Weights of a small model that answers yes/no questions on an image's attributes.
Model: 32-pixel images, encoder activation gelu, fusion encoder width 256, fusion encoder norm rmsnorm, fusion encoder activation squared_relu.
Training: soap at rate 0.0021, 6100 steps.
Data: trained on photos with spoken descriptions (Open Images, Localized Narratives), 203450 training examples.
Rows from block 3 of the fusion encoder, named by matrix and row number. Rows with one number belong to one attention dimension. Each number is 128 + 32 x the weight over the matrix's rms, rounded and kept within 0 to 255. All counts start at 0. Numbers have three digits each.
# q: attention query, key and value (stacked) (fusion_encoder.blocks.3.attn.qkv.weight, 768x256, the q third), inputs 43-85
# k: attention query, key and value (stacked) (fusion_encoder.blocks.3.attn.qkv.weight, 768x256, the k third), inputs 43-85
q.52:137113106137080120087129168113137110121152182098173163141119101151161097159118127140163140166140143085109191150152133215026137102
k.52:133140111145129125169113183108107157153106068122111104111141141120117126166064062131149094162177141111123090135148120126100160129
q.53:097175154156183123119130180134117155122127126112138128099106148179095176144137170155163165126131112138166108129146103191117101195
k.53:089123123147130086144102152172152096116105076140147105177138168068162105162172112118123135138134119120142139099162081100142148149
q.54:137170077133192101152144135116197138144172185119109126174137126105107073121107145099144097192115153159073077088088092146154112131
k.54:139129107189144090118180154207118138204136138099115104118087095094140144079092118129136139093133157079126125132181090164114113140
q.55:152114183162176099062162116140085148087097122123102159093170047117129121140126098119143122108120134102124111113162165136137128172
k.55:127090097127144121102089127137145122210144169079152108099169082106129164085159155123123148135156103155180127102111116152150143185
q.56:095132083149134111144118145127157138088118119138157118154093159100105133111118183163102104135079164146126108160126176126136096078
k.56:135135185172125156179118166135172082115146096164165139104121106177128090131105117147133094098132138125097124110118098130178186153
q.57:158119096171062079083163125144104106178123152172114105133146177072158114159098132139079129145150122109073122160161156052107107155
k.57:129125108088143135094113098103081048155080126120187148142089118152102090163143130148169122123154150171157148089134156165094115124
q.58:138180108083103131115118105162064165145088132060152116118153146076109131105125159051176098183119126085134118149170149142095121108
k.58:146107108159082112088120134133154118072126170127181117096106164139108084123133113106109141056077151148152138153105140106128136062
q.59:125168155150110104147096118152143143107082077127094155105129111119140109077114152164155148134120082215089106176133163134115092155
k.59:127108088136156059137102131093160114094160064124121150111138168079154069122126129128127140103112139098165167104113108126083153165
q.60:120080155132149171089077128156135106138128126126120135067077078160147156078161143113101091092071124107197109117148092117151189116
k.60:121138181141168105147117155111116111082144106072111185202178153115128152175136120116128116138147126161113108148076120171161101155
q.61:120113111145099093103183114143116108132164178051135123116138129170143083117160115130102124134127108186100130128161150104163121068
k.61:150166132143121127095105115064143132118128082070143124133089124113099164151155142112182140071078173151084083122101089087129153124
q.62:128169131161118141119140166118109122064117104150134116140127165146140083132126167077099166103190114180084149159128109148128148093
k.62:152118153083109118169152163128117073156164161155137165132132106120151138118138111084094163107118081123142174132129110133104171185
q.63:130132102122100101131063087114125168142144143148072106151125087140096134142157138171133089146141142190078108126141085124125155135
k.63:125142163115125144171139116206129140172131150151141111163141167198117127085158121118095107082131132120096100114089061099141132131
q.64:157162159152104124125165135121161193106139138136178129084136131160143127162126180160111090122129084170088109086177160136110139102
k.64:133140147173127161104109137095130115101141182094128179155121081159157103119094117140079206085133080122152108136151151093120124113
q.65:163135105078082191112086050131168146071121196120151062133078090084117103114153183114140114152129125166149102166134129110073069147
k.65:168133157048120129075075135131147156078125179100115103197131144165139128198161111210110105103086130148117118117107199125166170102
q.66:102151132188140109132123187142092131073132190182189129148101171158128153111100194121138092106156142147124195129162130184079097111
k.66:091155100099166135098074102096102098106163111102181152115184064048127100113144067114166137161117107147110081137128152137119166050
q.67:126126131043151122107147111131130078109175183092169088064136163139122210165192112061132152164189146144122145169110096108097111083
k.67:127087101135119086143116123176130122148112106150130141091153157114137111122154177137177074124121121096138179086122087087180156141
q.68:128144129143120110115148201140039159125084134144103152111213171048090162104085086100233054142167093134118097105080181141059158140
k.68:168114080161147100000103123149153136063056145116136120098092135179053104089124098147182190145146094166161097187136159106085166121
q.69:041135118147143108094131173161157132168135124156163135118162128095145119165094172153104136133162041179102109185132114141112199068
k.69:153069167177173108156136126161113043158125107138119147091139095086107140154136102116055091111133064102146154169177048094109124086
q.70:097092077128084101184168151176096132111198110148069070140173115108126109174140152142075095085167135143099127196169120080116112145
k.70:104115149181118146107150172094097131158129143124163123120133128107160157139080140106104150101129137125147160172123147181096167086
q.71:141143106168094144123118156146105130161123131133122103111123141101118097083121128147093087171122118099142134153139159116132129110
k.71:103191089159213207147174124123158140111136146178109149180151069123127124122167091148110111144140126129114144071130227096127174130
q.72:153128105056061038048133119073088144080147135111124088073158172100127129138128074088142097176159186106133111157123076131147159170
k.72:174107131128130122163160158127176146137144120137163161125125093134148109141129105186084170088138127106145074098106166123121073112
q.73:101096173128062163136158145200096156157052188125122147111140098129129141148198125126169111089106124090155104143171112122132083156
k.73:103124066128122174133116081084102086101137129161136169111135113160156131132124166017149113142108145159164116182097079155147135081
q.74:144146135113143123151162166158205116159140135092133117138166160101128048122190162125124124127088131108149193167151104149091113096
k.74:108162141119156124104150129097061113150190122129162167166107143152163148151113135088097108194160109161126148141100105127187118063
q.75:127183144110144077114089053094095184121053132125106166173147163108119121123103152118151163137148124197126106151104163115114082099
k.75:125114115130140146142142081080076160157139161198091073096150136158103151096113139107126107167095129125171180091144111127155123175
q.76:105155147164129102132188087078089153164111094030078143145160188160119090145153100106123158177110178119203083130124089147150164051
k.76:186120162179141077096123110172099103191116170144141115127129115126155155075084123154117130117099155134087139126086118134136119134
q.77:062146173087131107112109117145126144119088175161147110113093160151180090117128108183068188142092150103100163171139158121082112129
k.77:162169135128148129167196129114135111121099118123143129091161133079081126140153074164140106103108155123163129116154077123096099099
q.78:130133054128123093122134056105127131089168109083126106148109161155117132130151143184130149118136125126244074142124141125143114120
k.78:158156167103160175173085123149128067130090145162147077138088130138167170132139103173120200112147094130027099110103184230137079128
q.79:142143150117141135202099132135144099184185107159097143111121213113131106186091154147124168129093102132117062081100101134138128154
k.79:158135168122129118156096127110102139137125159133115101165158196119125176019136164165103094142160089101139154116116143132063100158