Weights of a small model that answers yes/no questions on an image's attributes: fusion encoder norm rmsnorm.
Rows from block 6 of the image encoder of a small model that answers yes/no questions on an image's attributes, named by matrix and row number. Rows with one number belong to one neuron. Each number is 500 + 25 x the weight over its row's rms, rounded and kept within 0 to 999. All counts start at 0. Numbers have three digits each.
After each neuron's rows are labels from the 100 images, of 14976, where the neuron reaches its highest value: "patch colour" is the nearest of a few named colours to the mean colour under the peak; "strongest on" is what is common among them. Only what is clearly more common there than usual is listed. The data: photos with spoken descriptions (Open Images, Localized Narratives).
# fc1: MLP up (encoder.blocks.6.mlp.fc1.weight, 1024x256), inputs 128-255
# fc2: MLP down (encoder.blocks.6.mlp.fc2.weight, 256x1024, transposed), outputs 128-255

fc1.100:465495506501463522516448489488508452511537486501474512518491481492520468523464485489507514477510545489547484506482519483511466508535518481496486466517508483501518521552514507537491491532494488471463472465475475454486523530492496477519508462475516451488500541491534499511496498491526505474536512504538520498509478483509487492493521493437469492526508457523516500479500464470479474493505
fc2.100:503486495541494499492486519516484507478535493467481497522504506462528512482529521495530510502528451509497517471492544488520522495504532485537483472541501531530532501481513446491496538514451519524543473504486474540565518500493492514524500525527465467488498510475521512530509504482509508510511482492473491552499516501523470523470495492485493525518488510505560496494520534555489484489484
patch colour: black
strongest on: text has "plants"; text has "grass"

fc1.231:518472480511531492530527533526476496555558515500488475524496493527499483493501501508469472497460489471513488526547471461502494466505496455492518552480481491485518486527515540482463550499503502495454562477466477472481474496531464488512432494500512482510502492499510479460459514516483536458509518493489486501530517482472484517471461521494488527518503515458479507524498506520478498516565
fc2.231:547521510508517545465496466536531517527491547485525512481483472500474508500480494497465517487461483513509516539465515543504533478539494485480483525491492505491447544501490467504556458535504487539469486456525469460499495536505498524486510500506510504458465467520475512557479497487518481494504491450512490493460529515504461492478460509505508473488514470537501504503519520498509493507504
patch colour: pink
strongest on: text has "wall"; text has "holding"; text has "sitting"; text has "woman"

fc1.705:431486540481515481521517508485495515505482482511529522475500507501528543480546487506510495518526505510518561502508495529513478494512492490469482499542502535516485468453539511501460490500501503501564514506532456530513480462465524505537494485492508458498481463502527491459512460509514449540521497477478478477522476487466489457525519515488498519524490493494496451489540462504508510551502
fc2.705:534528497470508568473502474558489524496451516521475471554460510504511522516511525479495521485541499512494494451546536460452470476520478461527533527539534499461496497484487509499495487486507474503458502541498510512488481529476506535474499520529482487515531527487438464540538501508524514451485503538518510489484508491526486515487522527519491527516488489511518472479477500521505482521512
patch colour: black
strongest on: text has "man"

fc1.433:498509517550498533444488487485471501549503471539527504531479463508490487496470506497501479527497524460504453498496488549510542478488521491513532519477449507480469468544495521497536518492531476532526449509485484529426491557522460546536472448525520502469486467490507487538483496497529500501521469460525533506480500502493494508465531500518496520520486516550492532499523501493475520533515
fc2.433:542511528529498465462480494463512514537485479441469483488529482551518535504455507506519474522480510480567480532490510485546472524491472489504482541455492488504516468464466472504487522445502506475494524525511482517462516475473480484486578472531508490476487523514516496475465492523482522500483507518521516435510532463514513467487470500514506477493498478469514535518498473494526500464464
patch colour: brown
strongest on: text has "standing"; text has "people"; text has "table"

fc1.272:484505492510473499524486496532466496524520531515516512471474497482492460473500478461531509464482474511522477501462522533502500512474524480535467495518533501502538537470511532506474518496500503479517530478487491484499452478496488470439505467497534504541537545456543523501499499508508464488555499509514481494473480478459509485503494514499500495533492476518523513457461519511499513483490
fc2.272:505522476475531497462521489530529544475496479486478505515494500481499520440519529501477496527499490493530484494482516499476481514516507483483523493462487499510474580511533496507529531503485469527500495527503512506510479505458503500517511482503471509504488498548532499434494521476527515449596472495525497495522505484496460500472522496483499482485498487524485515482472492536482516475468
patch colour: black
strongest on: text has "plants"

fc1.290:507477516513479504559472521504534502472514502497486501493492533474541462475484480548487523518547484516554519519486476530531495490459471536493519492464506528553487502480525483474491476475489503481500486490521514468539496479488509496504524525505468499508478499528525456540495475512481503507511508486483513523507509538491520498472508472470498490518504468504488513517499487445543480511516
fc2.290:472501490523522519494501502522544543487510511492513475491516481545501493486480479541491498472484504468521522524534501485497521503472480494462465487522510487563485476513474532483508525486529536519505544556487445531501485465519492473554483505470494454418518480458494447501466522510472504457487461515537532501545512470495522530524534560485515546505534491492490525498523491515490489509511
patch colour: grey
strongest on: text has "trees"; text has "sky"; text has "road"; text has "buildings"

fc1.3:503474514475507541479482503467509523528518479550515519531502528524475485510493437498497457468485522501555516483488487478536544504505475511496520510521518527466514487484473509478500522469538493496507505486432571514493495524537536515497522502507502469496528497549552504477503486487500501512509476470494459488478500463531520492544453526501478481516571481480520511508486529514527500475509
fc2.3:493476487526476538512492503514510454524501506517490512500512548466510497490440496518519551465504505568484482464500517491492523514492504498515523512528542495526473537491535490516482497488514537527548507499485502512498514480486504497487517497524506542556519489558453513552493494484507531531510455497497510490476540453522510549490468491479472537499551459552504488508490525484515458463529
patch colour: grey
strongest on: text has "people"; text has "standing"; text has "holding"; text has "sitting"

fc1.412:517510499490501500518531483487464471440508495525489500524501501455537542531483454451457509503501496487541473507529490498531513544475482487501501505523504493520518545526486558488502474459543503534521474478451491513533487494507517513494539482505486491476485513502481512522490496495500505546490517520488488506510470478487506479512503496523500484528516502509473448486494522508500529551484
fc2.412:546531508491507522533507527481518469514505470506471527534475551488515498510528474503468446513477476455498486446493457486458518528496484503534515515455480480501495490498483527475535494527486522502534490513527504517523478529455470528458524503497516478471506493514468503503524522471513481460538527513465499477540459504509471473484502507508566529542496496493542547471467512477478495484479
patch colour: grey
strongest on: text has "sky"

fc1.414:503517504530504481491481521509458457494485520507530498476536518493487469497489510508466474525490500448516515492467485536502467515499478528503555512467457496515491519512472501495429486515515533496484502483483509528496472521515495508569501493511509524518491497503515487512473528514453516510491512503494516497502481538520479509475493543518468499540459487514474462522516486513473500497437
fc2.414:494500477432484547539496513525498527518510511496492466462473500529495514495510489517495525479543477495534510463470538535475474524471516510472504539488512493493470515481512518486472509532508528527520464503479473503509520480540534484496481469494504501490487499478534532529501486519486478528516524471548504534504542542498472496506505549525478472535485481498516483457538512514493472451530
patch colour: pink
strongest on: text has "wall"; text has "table"

fc1.246:474463519536516532512455512498482519498515499486496449475498516500498511531489487486477522487467484507478513571474490529474481519487488472527505479472517545488546464518513491462473484503493520480483492518446523523518487533484517523487515536561557498546544477511467507498494520484538521517560538534502494480526474466537520507479497516505524471524509512506518504523457506515518477501492
fc2.246:484489537504496484550513491502499471498533524492481507516501493458503509483481460503567513531459504527519506511481486527511507513513530466452525532514517505542505504515477543487492512512444500477512563483515468479489497470479513473494470528464494486544518521513504521467553529474554485470491499554525527502469445450499498472495492459469502501511504485478491475479450512491533535552487
patch colour: cyan
strongest on: text has "sky"; text has "water"

fc1.273:505514473512488470495522475497544473506485501468491524547519511481488499530453483539492529526516519501513537518462509488439482483516483502522528461528516541515525521497481497478517518510551475456498450483513509517487489486475460519520498493482511487480466487523479522486527533476516571503543495493488483510484508519507506460502575516457478530501504539497475519470510535505493523546563
fc2.273:480497485499496529485507510508483486532508501499536529510526504469554516485518518524507492494507524517477511560491509535494498455520503502473531501471489478518481471531498540514547508578487480511534459469530490519497526510541505462471489500506490509486542470511481473522467504529497468543542460473495545501483540506495483518464536498488472538494508484522464524529508502510503484521514
patch colour: black
strongest on: text has "black"; text has "white"

fc1.442:486476529498505489491479519505486512490499469514453457483512477521480492492517538492471526499471491463477494525498475515485505507504493497494527500446508510523509502573520518478468472472477541496550499493460477513496515506495550500520514466496525500537472502509532509492529448468482521499481532498535489512506495488517478480528483532491500468513506497502509500533480484520543489488525
fc2.442:492540453556502485497512509534525448509536484509482494532506492461483528519510529514505502488488543496518503483522516482478554476486511583514501490491482483497519503519480507469479492496490473503503546500477509519538489495447497506503486522498513531514489550521501533489507485479526494541528463498554511517511504487479467475512524515488497478520493463534490454500463503477483484542485
patch colour: cyan
strongest on: text has "sky"

fc1.355:456497504540530501546568476447455475511478499483489487477545476497489470473523473514503561511501527482516522481477488503457489488462511481521485490465509475496511527503487539536483497471507489483478536509504507525470500508500507479530497527507458529479485538522482458537487486525526531501493500459503518529489484489465501497486507473506496475496523480508445490462524558529514540476493
fc2.355:468486513542499500512513520484486505482521451589493479505542487496518519481506489499533522544495489485509475494497498448455475580522504509469474504508539514490430478504480559479487515490514499496521511493526507514529503520453517504487515511515515488457485518484543488492530524512512496501508521484523513504473512510484529553536516510525499523491436526487471508473464523492515545453497
patch colour: grey
strongest on: text has "trees"; text has "sky"; text has "buildings"

fc1.322:508489542505479511515560536557507505531488509445507498504476478515519486476528512478448523474504504522453523494483493503494440533488536478516457503498482456473522509492505478518459498522476480508499489509493529494516532531527481511490511466532508511525522515507441523510485462517489474471476474484454509492523486489503519495488521511470566526488514500537515532495479490500481494504481
fc2.322:461484489535505520500469504457525528493499519478515553511471530456489444443488483500513479458486491492459547516500509508552510483500498489523473497487506482518507525490475496528447512552538517509535512538492525538501500508452463507476513489494523468485501558476528485479495487529529463507493499508518472534543522526476496514529488480528542537521525494492506523499518563505486495492491
patch colour: white
strongest on: text has "white"; text has "color"

fc1.422:527494546502505468461476504490501501485486491466460514513514520518508474483441487505488509530426495500502461447522485495479484522529507469508524494555487484509517492545461506517545485480526456522476475531457500525501539496479558489496495555469503472496448507515509537469449478497493501479493477520535509511483507502492501467490462534458529520498497531474523542469483487489479529528503
fc2.422:480511512521514457509494449520473483463514517500482473483508479454545506515499491480454501525513511479490474502525521444509514520493511461516479474481555480538518483487497525490504459498545540485502441492454469517484551498507473503489511509499495500512462455448478452513538476466506504483515522476527483510520441462534537487545493511493501462489507507484512474482527524490501439485500
patch colour: blue
strongest on: text has "sky"

fc1.363:491494472519544527517515521557492512544542500556512493487529495482470467536483524544475476532501495506526490504488491518482481473523495539530478478458480498508527493503517505488457501547508517507444484542471487503505525506462507498506490480470512508485496493500519519509483478481504539476465488497481518518475568520451476512529508502519535531498489576463473493494549451463517468496523
fc2.363:505496537501528551459513508532518514466509486493484493478452511502495485501504500523513512500479530487512526481543518488509511581492517520471483547521465450503465483491487476465514527514495498520476452520504485492456459494453485556495489524477513510507522467453513506471529457509514452502475461471500494526501510504535526451507477525499525461543539478497529464490500517460541508494498
patch colour: pink
strongest on: text has "wall"

fc1.194:500497466500527530474516425507497512523500486486504493515506505502446470456491504512500540503531467505501475465497491529469558524513473506494457476543489531485501503485513528514517551493535515488556534483469482520554517481457548501524545481485482506466500510464467459472470475478518483463517503494517535481507506519469522516506475528489534499530504521475481448486494522530483492487488
fc2.194:520457470470441531530503518490498488493519460458460497498474513484537494513491520499502466550512496470499515561510497501514472535506493491464512478498532495509434497482536522507543506470469474509531501495492493528504481478463520489531460508481512527495463455563492487464518505470482484523446516502519480489548459479582509477490519494499502500533471491473483491460483524480470463494522
patch colour: white; cyan
strongest on: text has "sky"; text has "trees"; text has "buildings"; text has "road"

fc1.573:509488531525529541501500460509511455533499513530510478548544487492525551540476474494472499488466514477505557529509526485462464483487502480453504495515463578493502507465524472521507515544496478516554491479498484481470499492482485494474481524478500504513541463514490515522535490477478490511525474504508455466518419485497534484447517471520496450486508486501491485518513464533500485506498
fc2.573:475519542501528503505466504458525496472517495493484546526523470553484491484478483496490468471486492488478511464493483488476492491526534521490595491486500432537489497483471505496477515495548502470489499476489528522498462483479508501500499476494516518470533492550523493522480467492478508491469476515546499508517517495513518495486515511523497481517475471485491511484486504488480536482477
patch colour: brown
strongest on: text has "sitting"

fc1.484:528526517502526513434483484492541527495439572506499495501542487495498546502509494503474498538503488492474498515494509532519500477494504473488473527454505516464500488506523511521505547505478526505492528520477479477467498512478481551509493537516487519505469491501560454480487524483463491539500484471492489504486500488470497500483499476510497461532510476505525509455492482503528500471525
fc2.484:522479525478516499503521489524499537510489569467502557488501485498517466502478516506497514473534516528490529450507501470523475491499496485497474519488479485512474486515517514499501480455440523492503548521518500507533506479505429489477487458461427519516521522501467521488472507512461509491503527530489503548515503501485466525459490469506485528500505509512512541511466514528482499482473
patch colour: pink; white
strongest on: text has "white"

fc1.366:481466533475511507481536506491527521460489486480504499494468484512490464474524487519557488527501511502513503514490497496446526513504501460522497508520488513509514445512487519481531499491520478528488517475512480472517543511482532451496526534500496527481498509492416551516474496467471500450525468537523504534512506507494540498464498457480523488499542565474497462455491513516516489532540
fc2.366:538526517545534492507500543507485482461487504499500549471496524475493505528491497503483508523496491463485449543466532506486483515476539473483467463527504489563518519502484511524497478549458523526502527421528505499505558497469530520434504531496514522517476512465500496510548502493500497503517544475524523464530529539475447482532525493514518508457506499524501513504481576485490530511522
patch colour: grey
strongest on: text has "sky"; text has "trees"; text has "grass"

fc1.353:529523498520485495513545488485478489533520510515517479522507549516525469538485543518554513456495499514495491509480448505505518528530467532550529462515503483454494461500520482442513475488519528497510482539466489528519506508525496542497513493452494519493478497498479474486490501509516534464513493522491531468527483505480503501474527515477499453527525505520488482513489499445488502469440
fc2.353:496496499495491484460460514488530530506521521519515480495514482513549524499494508512499506475468546495473462499478560483494505487459521528467496509515461524459468475513520520453541496515512500458506508541485489531503532501508472483508476481469499487506476558550502509502494506538464496550514502504532529505514435500545476467503486527465446510481513551484543518534470505473539498523498
patch colour: pink
strongest on: text has "wall"; text has "sitting"; text has "table"; text has "chairs"

fc1.590:572522494513523494459461489488477532512474482530490476517487485460522517513542502455480509498499483477533500475497454477477502521522488526479581493459532517501514489523520478517487517476500538466518470466524522516483529468497472503499501501471485461474505500528465511495493496497502518480486518540516518559516500511482525551443498488476549487456527518466510475510518529479525486494507
fc2.590:486489475502539504505524510513518459475521477464495483484500469493512462546470508502489484522500534525515513509513514480490447513529499508468448511499518484527485469476509528500546526481532570500510526549483481508425475539527463471526505476545491504519511524488459513489495520505554547480544524503475482494512519508501508475482517485498491511492468511489486478514526483540491491562486
patch colour: white
strongest on: text has "sky"; text has "water"

fc1.533:490530494459477518465467554503513497529494479519510485525509495491495508462560499497513508505484495508542504469486500509494536481545496497525500481513490456488511478521476488455453513465494462495536477486463495495499450510502488533540469496452517507503501515520531501485526497516500537487464498520489477509495556493530505505497487551508507495476517489494516520583455474490519478486473
fc2.533:477472518546462485490520535497493472492549477474468488461465508558500491480519526511506474494463500480481455507554488507507507575533485478536471494509480483513482507510505493512493545520495487454487473469480473495518505515469489535554491500512515491496520464467521476484517452479525445476499482500509497464484534487503489494457470548497485497526528467470483441510487508519478469468496
patch colour: red
strongest on: text has "color"; text has "red"

fc1.200:505467516459485465521533472494465512489505501523512512500517505526508512491473478499514547497502451498513454470517494549526500558461489536481514514492462495493481492476527516516563475494527458468523480467506499464533537504517480519473522493462512426507492512515558497492546508446522499525469506508489493536499479503525509504519492493498474453518489488427522524550493527503464528487484
fc2.200:485496502467528503542463522490537470503487534503480517491562493532484513508523505513494531528480514455542487503487511531508531483539509462524482462542509478497500501491495489474490484514477526472481519482484488536505494524533477476487519502530470552468464503477474555488528559502494490501463525477536478504537463488504555508476504461478483469484446543488481537517517473509457495484491
patch colour: grey
strongest on: text has "wall"; text has "holding"; text has "man"; text has "wearing"

fc1.717:497500512498493493501479547499511509500513497531521459476481534470499437471508505527516552523536493497561500491497523499527460492509525496486516511517490479474541520518523503509459464467494537534499508475464507526487460472456515459490501502445534467527511536468500510483481547490503461469512480483548487532526515501512474506500474511518523467532500519480477526515460484506528529489514
fc2.717:500484487531462523494453499474512498509532471499459471526538484520520538491434483519520525463492499490529483511469501510508488480544484474489497437496480495513504518474483505426516498503521487456478542563457465484507453473488495537556517499496496509481501515526507483501475484520502520496536518495506489493496490461465453529465543495475485484486462506470485487480483497507455499509510
patch colour: grey
strongest on: text has "sky"; text has "water"

fc1.727:500507467497516507488547513542509491482449521530493535527485528490529476465519473547520503487484484526498469536485502485478470496490509485474483485547464516533528494467486494510485481552500529517512536474492494516504512486447509508548526554491477517495498537479494519467451504506483479495473469522542468502517551494532501479500511481476536468454455487496486489498511533443496495480504
fc2.727:454489481503503483486499544449556505541513505493496537516505538480487441504520515556484463491530494484505483565510487524531459517504515525476491486548534519525516484487505530513537482509514495500500479478488512501485496485502497511529525502551495484496498496538494466495505486497510494501465521440475504461518518489468555547502489513537528479515529529554485512514488488519461532522518
patch colour: white
strongest on: text has "sky"; text has "buildings"; text has "black"

fc1.399:500491521479458519494527506546497497457517496548484496546518474538519546488529523466550474529517534455528531509507522520556514475519462491529487507535498503513454516496510463496479448488484544509504486525486519517510484492528482506450481478463462548520471496472489525495482508490542497461482497521504512485501476508531510498491516520454504501479530504476487483547527491491502484549519
fc2.399:503510506479500512540503506476488460484511511459517522465453512529551474471510506528515498504499470484522497478502463468496498485516509473497489503453476514456462509502500467504517553498543481466494491488529514499489490471510478471472518502494487495491502517492525464542497435473552521508546496505492443556439533479525449485478477495496504506491539455477506449514491535500523497498478
patch colour: red
strongest on: text has "red"

fc1.127:514456522520503512486551497521492482520463465524511498495461499525515487484516506511461514518469460509483505501519499491549485550471507502504512529497478511481534528451490420513522476456503494519505477517492515502514551483492497479516444485462484528530516505461488490467513527539507456508529505453484510538491465478495470528488533485515479520507503550508472473519423494526457517493504
fc2.127:522477524518469507455454508513480483503478479506483472469490501475479497522527510491505502518496505515500536480531536465446490479492484504486526462499493501528501506490526533538534530517516518524466545480477473494506512530457496509498533514528529470506537506516448519501492506566524493486530449532465460475478485454513509487509482503518501517539478533472501536511516559530501495534447
patch colour: white
strongest on: text has "sky"

fc1.244:504476514503494503472511511463459556470462511513523474480522472497540504480519472481546529524505511486478555473459508506477460421518518526498515498564533448501523546500487520475500506552473498530486495519463491510478505460532478552482532536501496470516556570464528540539445488459491482488529466529527504489506494516473482478476511512509513498519530496488496517480507513483458470477516
fc2.244:510519526469488482542520483496488466531489464505486524495474484495523514545462522502471533510543550466485474527501519476495487566491541489529448508503501460526475485514516540472506537556517527475448519531488478469488524534530477553476493503515485577478464514464503459486528491529476534468473482528507503527523463487471447508479486488497521489488477495491482480546520471530502476477511
patch colour: black
strongest on: text has "table"

fc1.150:525467518521487441465499550446536472530447475497505492507473501516465464519500490525529509479548499463523523502494509516521492485527492513519510472513457542509511453521495485525508500504518529483504478500535473524486504519449470489524508482485515478498501560517497523502499471495487489440512532492542511497510502471487525496507483523514537532508487517483477499470500493506500520480478
fc2.150:465513538520465517495515527494497510513492499488500529486542508497449475486488494479508530507469499468467499529514531481486535499513527494499514484490488465522517510528509474471507557501442525478477549526458514484439539494500508499456536510475523550501490518485468495479489514499534492498522466550505555502503496516537531522500455475509536490491475482468501481470483451437486520490516
patch colour: black
strongest on: text has "dark"

fc1.618:504438466520501500459557487524438473505473499458515497479512504519489503522475489511503548536522473522483498545492478506540474507480510455518514509544480497495528528507518479470528462493498504481516508471510491506442491498511482452526481510505507491498502499473505535486465510502503531532454537496536477574477522510554503517491533501522474455493539460493454493513461500460532474499505
fc2.618:516497517486482498541482497479507477501526515499491508555517502518483492536461519466466471536513491510499509539516481481514529553499523490469488464527495473548455484501507510472507509491487503500484484465470513551509529520474519505532475507489499495517529535545509469532492511484491500449485497531513512517539449515477517493516520458526499525509529501483445488463560519480529489494488
patch colour: blue
strongest on: text has "sky"

fc1.479:526472464513493466487500522459533496517541510479518516523504488511533494485532516526457524513493463507481506498481538566512493525518522495472518480518457514506489486493482504551484471475425519483485542510517464492479480468515497481517473504490485519489480495473510496523460488514507512435520452480489456472528460537488521507545511515481542467476525482425496460490532474501537502506485
fc2.479:527477471535500486516537503445460465524494523535474529491548495536489492495505496447495497454481447491496475507490510517478516494554483506507500519517494492507488482492500485444525489499500519434501494512479466510514497507486518454470538474460473475507485518495478469470503491467515521464499510523490520454472464508504508546459481518442547456487507468482518513491499484512496479495520
patch colour: black
strongest on: text has "holding"; text has "dark"

fc1.733:522526498507565515465479441499481511483522484494473485491544539493521495488449481483511495506506521484473495517509500515482521518479509501462495490498515518488478526515494507447498519457502488482511498473500532501503487495528538533513492501434546494524505519491489511502534523557508509502490525508469489494477480507497482510480494498507477490491484521461523507484504508527491507482527
fc2.733:465529542508507492483500517507515497458470463520510487460518485464542469466521463481494518545466514491500528470461454463488483485488473504515498504541509518484518477532515498463494517455492498471536526456469494507488538533502549467500493495519493491519466539514474495491478497459512530518552529508468503502498508472467526498520496513454505468454478479489526518484499502484491543543496
patch colour: pink
strongest on: text has "sky"

fc1.708:523511480513511513476496482498498487450437514484531431475533449489498509530469537460506490493513526505473492471472431456490528481493509477525512469538493536477491527548502477473497506494508483522508524476493511504514490507500495506491540543515524519506461462522482544505536508512496511495527500539539489485460513479450520514497448453491457540448473462498496525517471534522506455489523
fc2.708:536495531507506470496523555536504508483509513466505540499496512517516503568502501475533525497477498491426525513505503516507538503507483509510478456540513505431525485478526507469482502504459480463464512512506473432475513517504528497511474553479481465533522464503485555495569526485495501510499469585485507540471481508466482518498485485479455528524511492535508483531498483482476501543525
patch colour: grey
strongest on: text has "grass"; text has "ground"